From a checkpoint of a small sound classifier: depths [9], soap at rate 0.0037.
Rows from block 2, named by matrix and row number. Rows with one number belong to one channel. Each number is 128 + 32 x the weight over its row's rms, rounded and kept within 0 to 255. All counts start at 0. Numbers have three digits each. After the name is the row's rms in percent of the matrix's.
# filt: filter width-3 conv, dilation 4 (model.blocks.2.filt.weight, 128x128x3), inputs 78-103, a 3 kernel for each
# gate: gate width-3 conv, dilation 4 (model.blocks.2.gate.weight, 128x128x3), inputs 78-103, a 3 kernel for each
filt.9 093:101118147102126179106110150196120106167127097119153147145138138149131084124156088068165117151088121145107080148092133080101141120114124177091143166162135151106143113118121119137127134137176125192041110172075066157126168107133104135084
filt.10 087:134030153131111081118130127119157183143107151143147091117157132133155145126109091152124105181096101162136119171126132158171109113124150058136134121112144152103062139165125102150103161171121218099167137142145128122076130081143119101144
filt.11 113:075127172196111111131100150104139093100137132116102146094106106114124167162148084129139162157169087155092101134097144177096141135142118169101120036149186214130053080206109177110119115095196113166137097124111142097162093152104154164097
filt.12 123:112165116097150071132137105122142135172067133142113145206111093118078191152117086125167089135116114090196098101158141104124127163139125105165120107175148150166084115200080136117118169121094121141124117114147249064128117104142115160052
filt.13 106:134110154128099090111111095106107128175110070122135148097120142113161138211079087098173126145122136070158139104158164153147109083114187111158108123107118144173103069117180173133167108169109202122122110115120141150102192157134082176164
filt.14 119:140145086127099170167091123141103130140164091182129075068162166152163098132168110125098147170168123151084100122138139156111120147143096112098146108150164088098174110107126070165127176130087120129143137132125105073174134143124125100132
filt.15 096:101157118122129086165157059084153132114150176121119100067100118151081134153084174113100097143148130154123138104137099065088145091147112092178080123165138096117182150154067104161110141099149152075133087115153122100169127120133108222117
filt.16 100:148165096090208104075139149141105144106133127120197080179092147148108079117108159145176093146160131175104131117084143102194145146123108152132096140113141140130173103154079165145137153175080093149110154110083116189138164043135133096111
filt.17 096:112143103131157118053200144115161103164164095174119102149182144115106130107129085090161181176109163116116076141120141100166120102221099100162124107144141120115134131149161111126147141140136131127093037043128137162141086208125104106114
filt.18 108:138081118104137116170125139167204093132064168092099116185124038147156123170186094098121131157126117110134178114107164131117160199116113125096148167135048082112136126193096149131095157050139115134135149108146146103142074145123121154144
filt.19 092:205108087111103144065144166150128144135140129201155143092100087101174129200117111173138156119120169097157147163153109089115129067103113097129127127184066106111140123100136077142154093147121172162128143176072150162109072116137161095139
filt.20 097:126115115088119125065106159057138175144078155156119091139124158145088171178137063095095185162118065097109137105105141111122091125107108161070175123091139112151135106098121101119200122123102102131109114100145080139142098131105134142133
filt.21 084:119153117178155130151149110135130132149221107102160102120169142159120126166162168129147147172137077139157123191151100156130153086103121144135148137144169119170081204088071125121189173162118145146178142204123128133096092090170200127119
filt.22 097:160124098145178141194117140125141115083138111177157074162155107109136147155090113137129189066171142151126105145097121034157171132137134130166149159094099120140124172120076145084080099110160156149105101200159090195161087097167069192099
filt.23 085:114148166053202136117129112089099144164130186126185124091096138211137128112139168137154144120121120148143111113132158022162184155093115182110058161112115154154122074109093129108140083109182180172187121114164104133153134189097131135087
filt.24 102:132136133123097110115154123153130163145174088137209074151092144156126094077129188144113133161138078135108120064164136093174117150087135087143130094140151157120118168042197162066093115167067077165152092131082099102119135096126182074083
filt.25 106:183117108151070147115117196123124089140125109165187126120150129140116118100116143153084124105144140127137180138112128117109129078085157154070164139127128126120176131076175092151118141123119133134162140133190067172163170111110121108093
filt.26 113:096172139089145141115135086163171103171103117078068144125101113129108134147076129122147104150122139105112165120129111092112160150120099116125144182060096098167146133187114132173082130168107157105112119097149181158134123120161107128136
filt.27 086:160121091113115119173117135093165168060118168086114133179149129134147194116145189135143127094145119096122087124116158120175140179159131118151097126114164132168077170094103106162128095129162154048146123112097065112140125151098149133129
filt.28 092:109131188206126146135042139095129133123128133136129071095170176157159171067199138108135141101081147133088107110114112115164102084151142164110068122143165059108175091083160110144176154119160083135184088125170146095157104184173116125083
filt.29 098:126160138149152192089119102144114189146150180073081177094148145067141096149128097140110123116117114114127123144106142178093105119121122126095069095198117135087163147143104093114168155130141105153101141123112136051116191084078183141103
filt.30 109:086144198207107101166086122104204109156114094140114149095121121109122133131108145114155119163119127125154113134109074179143103037139192196037154087139165108199071070114129134107149128163141128120126101184089148140066103170135157151102
filt.31 090:160144198105079117105088157102147134124165075137082107118128115120111139143186135201103107115101134136118120162093149194147094179144136163112110083105170133127140048080200147179110159110105095089127148111141140092155127120064094094172
filt.32 079:169153146127105124118187117120065100144110119125096137143146134174097103099165092176106131097133082104113137142108131126157120116090114118142134151117144048163071199067101112101157146170142084149166206187138119108156068158132170124147
filt.33 097:183099122149147118134089102105104135163109157164103132156103151129128104166137129129148097134157070106176098137216138099153110152162117140143128083101125161136027140113135159040126124107135099115104160135121091129173112206108115146132
filt.34 083:126108074141174112129175124200148118100139140164168133149142167156119113136115128103141150056066094110137132159136122088133129143116124091132162089138141095179148162105043097128181116075111146118170133140137055084169091151151120139174
filt.35 089:094177057090128084132135159137090125090163127121157118133153172114087127094099095075125170135099122132110131147110123067092136169139106086064183167101137123113102133129091132174167149115134114153104154093127111166132162130077106137129
filt.36 110:098088162159076119133084124148156093133162104187131136080189110086133125160125103098201158154103091145104115165136137115141133081198137115113144071193108177060112110115174071159134153143041177054109136117142142150088134114128143122129
filt.37 104:076111156099159148150162065099134127146123102150139088110155132106102182089075186090165177154075147089082125137102114123127145070193130164106104120088135107079213118077138074175141089108127109102154139153130089154176073158167143131095
filt.38 103:155114117106152183084178094218111062130084124091102173103147133120101114097139147147100131121111149137081181079115137114133123165087129132126156167128054064049198122153095179117109103153173128140154125100144071134161115117181141077121
filt.39 083:097108100105184138167089106098128132126114109096118142132146167140139097144107141140138108137096128114106127137092100126134120100111063162138177152099101122149139118082187147164100130180161053098147084139116071180153106168072170151105
filt.40 105:135075109142149092161112134119039130137129177213163130131075158135150093093121101114147140102125157107126096122112142079158150141143106138149145184108100164113114126172115159110156173148097113165112123087201099113146117144132101166121
filt.41 097:182137098092141119147103150131094158110115150081137137119113130140128153062159142139106115134137073145110120086141159153155134158096143160170097114080105136136110179158085088145105077113139140183059143157109071098195138037135113139095
filt.42 090:075118143152117095146133171155125158164123151163215073125130152182142119132100172134099141102102096111138115156122098103129149119140115163083124120143110127195045180190197095151105127136110138075162149186160088077158105138081160126106
filt.43 117:130126145132141141108154176120104106117127115101149133145089126088126151123115115156152131166136140124145134104179095152118093094130166056152126145091155106138128153099113095111146100168111199166109127136133193106122082133155119103146
filt.44 104:143087113113165126132157098131136145161111095121155158139080140112159123178081135117155144148105129104137164140145098117125173136137139147037134175088117072139130104172095119168113054085145155103134041111133120155065090194113074158134
filt.45 109:166159090130117106065120160130124117085119157110120143172139113139133069142139092120077179087137101151153130136172144063097135166118153116131069167133092076118200184145086160072132185093131122122151130136125115177151114123166126124054
filt.46 092:135164151209129130139147097134175139132145163136166109125151124147091091090104158152115163047139183107146141134140120123112112103139097106147135117069134094133120100149167084135145148129099146120185151129145120123153134154132124116166
filt.47 117:157137099122118145086127144165132053124185073152111106105114163135140052169132131088137181170094114123101161138113169106169090081130159157068136107111117148107150113072177118133151137189078202085142162099132098225027110123159177068102
filt.48 094:109167141157117077120144099170122074153114141125134141135083091120129149057110112124116119068129111118138087104113064126127102141108136073102163077150155128131174104146125126082162130122140158150064141158112172105132109122119139063149
filt.49 094:166097100105101082111084097136117111125096114107170122078104119166160170103143080120095113057142079141118108113125104136152103143079133094119133158125077124093177123126160089074121132139107185106087144127162120102174112120119125092145
filt.50 110:114103143076137125124107131116143182103183134073116165131165128127147125161137123153122166169060055113117119153123119118085124154093164186132094137109120124102154155076164149152055126109187116113100109102125115111156120125146076129188
filt.51 105:076100183105111110164147078104093114154202072111133107126154141119112119075077164139098154165098126162131163152116124138143125115130114175148121142126148126086116200050177099110147173106141120085113115148087141128103084139142144093130
filt.52 089:128153143135120135128140118150112154136157101116125179115087114117125118181104101144103109203145023145127136096129132107111161114063121138117122128192126098097071191174091144065149043147116085140113113156126120128112189121126149114151
filt.53 144:165123112164072138162070139121128139132121129127150086133118120133153123211130037148118113119191068091169120142111126101061198172125128158076153118134124120181041157099123147149127081139169139120124067172132127097145113225085076162137
filt.54 090:129095147160086140136145117116111129105114095138111118162154109152082189130166113140136097119150156143131074121173118124215100091119080156145089108109187115181174179075134185151081147108173023114171112112101151159098130100097151096109
filt.55 105:095111131128167071120135130094117151139139143095155137182079142127076114101144182157145115144144162091184121132111137147129123135083197109158131161073157099160074169110153131128125071135114134110132113105169164113146117114194128162101
filt.56 103:138120175178064102097177148128127110100163105210109085124126152084155161063114175108165154086121195132143099107117100062194097090159168166101118107149161127126136147064182161086148123160114058139193118140100173183084160118092116144058
filt.57 101:129126102205042108152174161125155135094128154133120120166130067146088136115119132106143124147160160138113142132121088141158144116160124096173150094126128163130070165061057123133129133114120108088151117175127125131125198127064147143100
filt.58 100:207111115138108128110173101168116186058099151096124157121157183140125154179138061168124124112137154121055149149155120058131128146110117105194113144127115153162160167141086181133106157115186119147096135183150100105191155144154184149110
filt.59 089:130094145114093111115172135136136141175137074129169133110138131083127103100092160112096092103142136083140160100188131170155134104094091201141105141167116092164157152092176163157128116143128190026100098130088121103150072123166143106128
filt.60 083:149097110089153115170112128159092106125126128134208163130134097132138156093111118165101139125084173143142130193147097143120146145114177158089092109062177114131125157044072109121055157122120162167075094139103086102145161138150127058193
filt.61 103:150094086117168100130081099111112129128134126205137083132137128146105066105141170138138135073187127125133105170108130134145118162105144129132200107140112069116161092170106135096147146128090106138153149108093166160075162111126092147131
filt.62 100:149116105116139143148199081083097135052117105126155138106126149177118055079092166148106091097157133121114106132138087117095166102131140111134122183100129139128101173032135119133123157134127078130147141122102070135129152162064224167048
filt.63 097:129125110072147170012140165094122127108186125141109104043111119102132149163145077133141135108086130177117092109147162118129089101119124099153192146158119106084168165154072139179083133127118142107171144148125103164096171072148060120194
filt.64 099:131163117115137164083127196140121174140107136115140110142122189157114093157127137134156186094206128110122166128144124087082142122078142048145135144093131088204137140124108097144111143172080079188174144175135149105105111130150109181127
filt.65 114:071182157145144121146159143143129115152156093117167082104113169182152131188125094102129178151121144153159107152113073116100143138155088220067081127145112166123099118136156120140118118161119124148132072122195117139132128119136145172081
filt.66 115:090152096103082143196022124121169112153126122171115156136148074083142116096149181118116130122076172142137158149161097179071131125173114144161084123131144136061192041210143091178110168083137099136170139087136121149111140116164082165122
filt.67 091:106132106183115155087204135131141174117129134124188102147143153125118133121160126079150094112155103157168118151158111103135173108147186153092123101143099134158105205102167152175137118147121120138092113088127087108174122113151166090114
filt.68 083:179092112099184132199154100128107063138117107136089162160158150119111161106087158153147118159148131088117115077146148126168132119134166203122109150093081105110076096157166187121082095118138101115113114133134136129126101159090072158158
filt.69 116:048166178142146133139119160143136069122111130133152147130134105128069126136208100128074120116151097100115139118104100193145073149130132134168148138163197165091134121105103129056212189092059100152101117116130129045169142105151160154117
filt.70 101:114131129114142044128101115112124105060117108119187060139108191096190126124149098109098154135143140142126118145107128102123153087140107166103093204095148127226097145083140110125164106133165099101152146131105138143131139202115132134104
filt.71 115:088193118151082120123105184118134149162167096152182089131121098158066123160170097107125161120151095119077136124077191119169119076127129183055114119164128074151114077130191114149106153166101048132201135133121150197086116175089135144112
filt.72 094:110196094147124131182136133166118142188123114182129086131082133118131176115146151100075148171159118151146134133112149091123141138123163130156136141120172136125140129117185116097157184088102074160165170096114157066165143120115208084137
filt.73 122:128105150120120149248070081113145134119102128158109141119147121109167138139126083121163131112100147159119172162178056155161079136148097090145121150142088078197121096151161105105138161087100132146110107149180100160147131159126188159077
filt.74 101:130168096087147124098134132131112166105104183127095145113123092119123100124188150170126151127149124145174102148068143148079169090130110137125188126151114129107092097213109125152199174073128060160090110103170157062132171083159119109131
filt.75 098:127130126093152101149147159077063136146117113090146141157151141182121137151035191059132139153134167133117094157141129113153122131202088114116131096087152110143104054121146136131144151116124123095159163092116118161127111164154143090168
filt.76 105:096172157161086088174180106136098101114108151167158140163103144108198127096109223138136126084097152130148043095114131148130075151153154128170142128123144116149081168120129117148152188189085138125113141141093178118102151145137164169123
filt.77 093:131088133157147067199154097071072132149113112081128146113096106094151189086158103156104082108123081147116131139155113172103159124130140160134180125121125094104077153144114082144185150139139174110069042162140186089125115141105126135099
filt.78 114:128083131115119126186101120156128122153151139128152085143106150093156133139096117174113132090113105088133139122144106150037188150095093154143056098129142115138199143104138126132165144119181164101115111168124067095183137173091055175102
filt.79 094:118127112103133113106093186108136135173069107144120141059145141051154185104201073131139104128150150162158071126121135114159158119140085158043124095132134134177121104196113114184086147114184132108119093138189138107185165152086146168127
filt.80 111:128183095177114119102146116096173128177125121117043147134142150106084181130115172135127150141099130104137184146105184126116151099102163098118175157108112130099172186157074182117121119145196168150102093192122113147146115109154119154139
filt.81 094:169121131135103140101201173146133129158145136130159122132132146047073194151144168139143133104131112156141160081179127171101182128091082153141127079128159141147106151120163164123119067146222110089104132120111098158188124165085145153149
filt.82 097:093131145102067154146093133107095126109176103143146164087174112103100108178143084125116117116134115146096146184105152166105108100116112162101155084099223117164063087151129040155189154172079149107128115129124125164067147136105080102117
filt.83 101:067127190106169066198118111106197101150118172105115172124115105120112124206125103146180153151112122164143106161118122094149178111162108188142037185106083172137092145165070118169110098077183228066107172119149126068136127123150114188096
filt.84 088:101135130201070149131072125106156145153165112190115035145169134092140123030158167135137153125129119132084106140132135149071087151109128107167120103152172153071142147136098091143102180127087201115117123139158139118142167137119089098161
filt.85 096:145096116143136082129114131141149105131095101121123156159092168170151075104095113132063140086100139108100097072125152110084150154122174144107133173108051058193126140154106168123089126065158094178110096121156146101110087120132117169124
filt.86 101:142193086089096133146091143107124125129121101082088138129158090136172105154156073111084164184116119124113149143104120096098133134110130106150110154106151113112181118082145060203185159165116122094216153105094118156121121095106164147149
filt.87 094:084111155096152135127123084177155177134162126150172139133124105137184117129171127092126147084156141118114099122130177065131164102165104110132116128106179091111118142127129126158151131158139075188174095091160120116091173120136099159087
filt.88 092:120071135119146140090189118092142159148194112168137139151154130120157180145100147177110143178160044129102081113081133114114141136139113152125077136139194138141095120120167107094205145135126112125131137126147133113084148108114125129148
filt.89 103:157104081073208108055163164157083132108118170152103169134121131151119092083130146116131153128149110155102143107158124114149091180182121090174093113143113139104171172172073122131105123149127167168103157107120156145152209101134163078144
filt.90 107:161122096144222049100169111158116147133049110114108120213155196165123108095135156144117155137085154193151068096128146080118174069169149156102145157111052160129102114165115082139150157109116123130097120104184180062080111106145082148136
gate.9 102:143114147149119160087104120130165148165102129208111144113117124110150123137106163094144081154091122141093109129123127144157113112146097085178135142106124119080180087175103126131140126142138144078131138109136171141094140123125138060122
gate.10 098:132085140198154112128145126141121109105139134152152139128147148066139132098138173099149141108132110160121117088161126190156125080166098117126155084112202071126129053184138126119087100164154135166110137094165190046140153111098018129104
gate.11 100:150116182178071133099160154143148136117118148122106134118162113073136130059177158119141147062142156046142143117121093187067102116120166154157100158105113125137153192073099150105082104167095118151097123182129111067145141084136171178111
gate.12 112:106163137130154109132119060134115112172110141125122110154170117098163165132121156155144142160145113149147109137125101134102169165159066157112079080141144130093172142149096078185153107167133146082177157151107097107179150087182127174089
gate.13 094:174068171160129088116125147125098084138160151140140126185112063093159174204134109130127125140143109148159139124159094135130132136132151081132140070146157180179064128168133123058175079159128134127099140156162142084100066139172111131154
gate.14 120:074157119155156132137162111158160170162133116198162042168166129063122128172117135047171113196192105183141080140159092063129173172126161152151120105155130204111104070150123140106107105171105084149090115123126139112162143101138170164102
gate.15 096:101143228147123138160133087150115123115140162128131126122119124067120144064113189123143119122104142085096128132154147174136097102124172120154141166150084128187174178086092068095136142112136149102081118118169123157209102154179120117105
gate.16 098:128124157176109108128113115135091143117111134205095105119190112117105113112139056149121150129129120121181145129095157146129224162149146140079085135109111154083154138126063134137139127111160147108086078146163167154140132134157130117114
gate.17 099:162078130076116116105143092164135142099126102139104107118110130158135079130119129090174141084114114143106138083114170128150111143101125174106125158160073065075235163167106128128122165106116136148118156120148077113157086127124148117124
gate.18 100:173128194088174127186067152148146130115142174121140152116138089085143133148159130117114177101048144141126144163089139068115161155146129113092135207061085094154200079127171124122075121114155131135125143147126133150095130158145069097120
gate.19 099:189166089164131138130158101117126143111173140144118117124088132106130161156154059109136145141162091125188098177134071155126175143164123085107139089101136188126081140118131090104166142169143104084103140097064162175124102138171139089175
gate.20 100:078121148102208129117131138142150168121144097160141097123113128085085131145104118136157152141078149124122109154126140111189137161161159144120156124133183124131150091166160191110110154086135150163083194074149163176097111128124093108175
gate.21 089:091118167135110095064142146135154133106067131147177127170122131143100117201136107065074149066136158149111127090094131167143180147102090097143143086139178107178134114209101165107094133138108133201123110128130147118107134117086203147119
gate.22 097:148094111114172102132136113143097171127143145098138138128176096154118074132120125140087109079199095130137089131131119124105193186109102083143117132127133151121115121173130165095110133177128091136130143130134160103179154102099147123110
gate.23 082:087140157141163169124124160116073146129110153150129113113152159092078097110157076129169157139161119116149108212177106111170137136172128114132110094188102124122071075148082079125170157143152123193140160145146122104148159093154137146099
gate.24 099:154104179122149178122204088134089107077143106131143129123152177099135138143126164077114128096167099184137107168132113149118147166111141094164087108175130075159091165028134163153146066200127111140187137172136081053125154124188106134118
gate.25 100:197089101158180110124166125139072162121137130137148099115119129154076096137113129180136104128126152129135104112135141111145123163138073099186126187138068111103161095098146165101098129110106116132063109123130119132183053159126145060138
gate.26 109:131114127136042213120126072096156166096138122097187132107095165124085142167118119106175136168132070165098105125130072121115092152115123170156112127145141181100127171081076152128204151130080178144087112164073095129142130127136153095100
gate.27 095:106109116137119145092135157126127137110120144123126144145104096116093114110108132101120147123104136150143154106151071091116107167156158106137111113151119166092112103126058116095159094137175139126115167141067154096086157144134121147098
gate.28 103:139139152132017170149147118109117108118157099094133176086170127126137154153162153148125181166147093122184135129138150181131098076110149107155033064154134134050158255097144091075130112155097186201104066161137111189144181075145130144138
gate.29 102:179105075191109141139142121126125170088068087105100155196111147172115098141182082131151132146116110131147164084115100124116106086122146113144130133169078177080036130132098115106188152174107112117114142141129136085115116088116119088137
gate.30 097:070157108127165100086138162120132161128135103103146105154069190143106168107154175098191109130146133093153112114145157121151123157091120123175169157090098146149079159152087196107102175123131170140089116107171126125123162164143057224140
gate.31 093:153129156136160105157080105147122118071118151102137160155193109084143086127094122070159166123097087100158092112182131136141126120133179120087150080128106143120084089199030141097148129112184194187067158132166158166080126135119118163065
gate.32 082:199174156111185096107101145118147131143090103168129115152144117106124174078124166140145146032100133126114140109112131131127108156134104136111108075114146108137138111185104123100118136100120132113163211124143096178181157193068129107120
gate.33 107:157141097187057144119097178147178118134086125093140091183141096120102074115158119141122171107168119112154132168128123186064099102099152136110107139147112093159108114130097127132090147118174118135100168120106053196126108146134162123055
gate.34 090:121110138110105146092115145149136136099117174137188133085063049146119119138082097072110119149175206067088140116132126081085170133113074141117096137162108066106081152123139132118092174109149152140071142125058127098123090105120141138101
gate.35 086:138129144183129088078106167115157129127123154101111123076113128137146152117097138107115140114122058112084147164092137115086142119186121145131093120139088127110183134159044115094090140088092169161163135117111145106148106081132184180090
gate.36 106:110182104121095134124140189111130136105166110131103101158133073152165106154088099095126146145101142149085138101026169109162129100120147092106179084127145187155081146112169125119129095127136107182084143176094154200074147130089204080090
gate.37 101:127149078136101227070095177122093152103130136124134114113120177172155104090156168091138149072123150094163163126117117134169158098171140063112072087178064111127127119126137084130156139154119112085173146166129135095123124146119179093133
gate.38 120:114127145165099115152126117130157160091145154150085148119116151143108177125127122154176104139124047110130076169146122107139119138072100159111074131161117175111129111160138149085145071087197049144108093173144111143147129178091123150136
gate.39 097:112173145214076160088161145123107181127114084114100132085144161162128167141163093089115149175110087194159125106118110185115135106121104058114153073146105184137068053170127105117091133128108135130098156138125218124126159086126094129124
gate.40 098:114125102155144086112077125141159105130161100112159158124161108164117115156102078091141140155126144169128103081136102108090145127101144170138100119142135125115161115137098133146088129113156117105110109169158090142126195076065100186114
gate.41 095:143130100148172111104068193108100108124162136104134107108125166124126131099132112066170176133191108098180104129091151131116116099137126087079163143117169114179106076173126141096094110146143151127159121092115156125069172150115129151051
gate.42 092:142086113120108154183090121089075118118099104145135099104113098153140131094117138135117104115160058127070124150117183129149204113124166116152123052129133119110117139141201070139082152123186115102157099151179140118086099138155059093170
gate.43 118:134103133132138123058169155114093151089147183162161098160150158131158156173105081110149149147119089141098134141116141134150106131136116086185119131189087090163176100157105113075131147180118132115076172097096121134080140090186105110162
gate.44 100:130111119164084162091144096087129144124115106170109127144117096133136138087146152105171101186127098108131129138138155120110164109132175090157095099151096175055139191111104151126101119143131135107060160189056172097158140099174175114137
gate.45 100:099150112113131175109125163117146101071143159171129105113176142093126090123173102110105099175110146089108174187118145151143106112157188118083115152092172133092199121076212114115112143133172114091106195110108163166118164141178124108178
gate.46 091:125126129171131130132214132197107101133081177118124182139135111122130121132152093064144117080159147080159136106141126174131116097132065073117155134151153123172071071127137120165094139137154058079097139184108153097173077075133194160109
gate.47 110:129111143096120203192087073142124095094080156158081137155108153114168134153126199159128124130138103120066108221106175106086164188128120137147111094148106117136161093115169145146142158071120131108166148115143114155108135146084113168192
gate.48 100:153078081092173072174107071131145178144091113084150159134128092128114178092072148135155116109069138111110102171122089068148091168104146149145072136122100165099136145067150130119150148106145127108137147152124119182137082174101134112144
gate.49 105:109153169127194100161103191095078116114132109159125087176125058097127147185143159128133094135129058119123084123120118115163127159174042112150119086155145135133104048139116061168143134116121118161191134116146136122171146100145053130078
gate.50 099:105106114138122136183089070167126096199165098115091139064114108107152136159180062100129118141171095161137137089174085145099117113156086186117095057161081084119135113176163108164116104097162096199084113119111152103164146159104103149163
gate.51 119:102110152084145095110139170182124107138099143079225162152093133112165134109103168088150210062141157131157127139132118121178136103133203138130135156134099119211107096147129125123120127156101136070139114108101173152079155157078120107106
gate.52 099:138119079145136146104141182143129166144105141150122109151140134131169100062183138117156100103109121131063170134153185100137138121189084170144050160162093093071183139169131085171124158110129127148138130051182118149088130121176118098106
gate.53 110:177077177091156135081228132192038129142128129111078167206074122086115175091125138123123109136117171096126186107153164114132130121118163132171128137119171116114168174056119172073142131109158156153072142142108176083138127088146140092152
gate.54 090:115123132117107134078104188123164107092074072157163106134144136128098148121096101009075151139131099139094045121134132134195126130135155096076137131113178146142111167126187172107072163121090110101136163183059130190122137129085185162146
gate.55 104:166042157087119160155162082108165189149133141119093156093163138088145112087130115114145109090106163104148129117090053152139156154152112139177106162177062075111124149081202121115128148099177170117081120145060077141123064102193076174121
gate.56 092:098166078088153149132135167126137115154113086108105162143156120099156093100124082122145140098190095110174115128073087175075110185119098129108084216061136113197113070121158123205050144090148155087086122162142163152170134162115102178128
gate.57 101:137153107126178112184099097149125126106117105163154076162141106174138137125112136151176149146084129138122163140149111127151125164146144091087117096156141087129137162122129117170120137153149150176137133141102064154106125090142127146099
gate.58 100:176110091105150098200134089098062138093165157164107111103118172151119120099178112122147097150149117090113164095144138116116082097140161073097119097098119081106157128162160070076198121186126095182093113129149112127146151090155158099149
gate.59 090:177080133158106086112136148132125134159150103087124140089111134141188109166115127161149223163138018129121131117138079146131150203089153114139131174122072154156113150124113170099114108151095121109128130171085087114095159121161188141147
gate.60 081:107139082155119216152137148151130170058124130121120109164057109095105118131153096085084118112132103163160138143124106156177193156168146126085094139118080116097163210094063153085151088129141087126110130106064128172135160107180146092140
gate.61 108:149095118089143136133143119132082123119096154105135123145097111162093118137140132150103153135103105125109096087131094120168100145157081084154144128057117150092113149129095093086158149086106086174041141112123132108168160059100147062105
gate.62 105:107128146075130147221127047168102120141033131120144117111120142098139171126157137152088126109171134200113152101120105185116070146151143146091148037121175128147141073141144144173103186134125158130122154125096099154140162087139132103181
gate.63 100:083173166114126137088075194118081081131118117137113111115124116159139119128145142157096082139077101115101175144147118141135080139124121132116148101166077159097120047153152127134127124110137095185142139153142149122124128136103114144140
gate.64 099:107101193106162187163143103140115143098133145129183110117122202102148125117088118094062141112141182119129129158189103159130181177118159084138087168122048114074143111114119184138108113129127108066123155169146100106191105090118068131178
gate.65 101:125154072100108111122109095098151189124133140153165069113109130174111106131127169163149160109187075180140125120130142106132128114124120109151144135181075178088096051127110146060153133148089145153090156093127200131139142111185129086149
gate.66 111:144160124122081127145131119115149084158091181107109184110176127158125194051145150113179117125129108178126111139117107139107121112162128123090178130168094201127105112181115078108118177112125109131073151150138098141143125203096145100094
gate.67 083:131135130141096127101125099117132140144121123176189098093122138125156137142207135099104112115100100149140081146132109169153068101090165137151160078100180050136080098029160108135146184166115119122129218164132113145128124081107152108156
gate.68 105:129176145161056089150146148095087117124139119162165089126118146108165131053137184133088118067104160138107173174146140140126107087106136177122110072122110065085169125121116079146157092136117143066168152096097193117161075094185128086140
gate.69 111:124121143133119066208081110123108125137091133090130157064150091096155162061157095142113132062093124102128128163108090194055116151167152133124144182113085134148163091160120082117112115126093108107126109149107109061180148135111181128135
gate.70 104:172113112090128137072146205155127165138123110096151144136054089136132101158098147106156183094126125155124148095042125111119112119125124152094139115131124117067099137163062130110143082144145116096158124098122141157113111115087098166167
gate.71 121:151160052126094163147117110149068177120079125144158120126134128168107105137213064169122109157175035139132056108116183135098167162155072150143107096201081160144057100179117138160090116119186114159110185105164145121148142137116142127138
gate.72 091:148108133070116141037091173181116099108159049146140099060168126143159104114123120133142163106084113178131135148133091120130090035122181175093134123146127115126156111080182125116145106127123123116111103085151178148108137156122080134115
gate.73 108:080184078140143172146163123111139129117100096154086099113110148101109176118156097117115099115079156166132132124119114082160150144135108100126144113162138189094145093129181157076136134108120121134126145130117140178109158172162136057182
gate.74 097:086132104178144071156053156160117098107090123145178090129076182083129142075089142117149148148151109162110112097085120126125145163118133151146105117120096118136111086147085167121118100157122182156107141124153082177145142118136109118101
gate.75 108:193143121157063135094103099171118118136087126147118135120094143152086146099174107168110097148098107189166185113139130120159143146124085116166120150181051180062140170169107145075116101098147138141086140121107136118100162083139139112146
gate.76 112:088200161143058139084147171129097104151134101169093092118101117166114120134092131086143157125135127127093121105136123156146109093193140063147171102154118122072168069147112124178106170150110117144164107121091164106125156105146100110166
gate.77 101:161160101125098126054195222126104196143160065080146150113105106122094135132106112066073110208098113106127191121109117097160111096122136112072111123086096173097143104160149029147116114164116104109142184098094077118213163122129134126101
gate.78 112:182122067114166164060201116170103144150118111105130144166059169130111131126075156108129122130102131064166128069182182159155099170111178073122148094158109092159171125078073135099125143112111174102128144143121157047127150113120127133081
gate.79 096:171060193149101134074153117127111167041155153114182124089080186113129120098105208118121125113148124104158120121131105137173099113088151126131083129077094100142113197060144119095135080179079145169107115171135121134144117160136185165084
gate.80 109:148164134077196132104153156098179180087142129052140171179055108168102190165183071148101165125070159127114122146141142156137132122107190102148098161084117146135148170085117116099149137191120144169047161054080174141136135129173093105091
gate.81 093:093130150154130119138068093122161163125076167079113143122096115185163101122140119176147110102119190063110144127126151113113149126162093123145088146123160151153111089157099067114116140115202136070161108066184161120181167178120176103115
gate.82 104:112184104103162180082119175108177129117120114103113122112116120198106168095147119111109171092108145132101135154115130097098120141127134125093156126064158135174088130118149114159127156126180093125141122089217150087198102172155112107155
gate.83 098:101126078147129135111129162128125148194130105129109183143132138152124157191173110094182086160100129071163089134095087131093147079165076144129080091169098160145115097202135133165088101136151146098138110101173187089140158136102137166112
gate.84 100:083189147102110171159123136087166140101137154125106180073160147076179159122202060140131117170080102128096120125142124213097147132127174154116140118134116108089192100133133113170117127105122167089131069114131155087180125120177134158191
gate.85 103:064122138144099182178155055161197146160152072182145104116101116146115156113107165114168085130110134105102100137111099123163158111152113185115073121092153088088156130141179120150064160107137140130150119061170117108129062156138099102157
gate.86 101:179074119087153120125180075139089166143164125125128116126097110117156150101123117138155098136137129091104117060158133135194128119160149085181132103140114143072061097190138116109124148167163106149140117168165129091095135175194138127129
gate.87 089:115158128068158119114138154146108116069056159075104124139081144128162123201158068102109145157114143123126131110146157128185154171170137151088137122100082095132121119119155120117120104178138083139123099127157122194136150187097120103170
gate.88 089:161163076108166085118144126140096140118126115094147106132150103144152091128145111099162118118155119116141128108125089146133152132133151106093105141180102139109092126198131106136128125129161145181128164055122109122095157103148161109075
gate.89 095:117173122130142082148134112171103143122086173128153116124128187131111159122125119157194132085157138147129065177134108088232121159139061096171132131141097144134141120208116143126091110160145107113128116098130092158130119098143135152040
gate.90 107:080129147129108121128093179087128104110110146123112131060145071124125128092137146140047159093102101066063142146117129180105110124086132140088134121055123072083192113161147121100145116103136133143162110142170124073185101121095102141202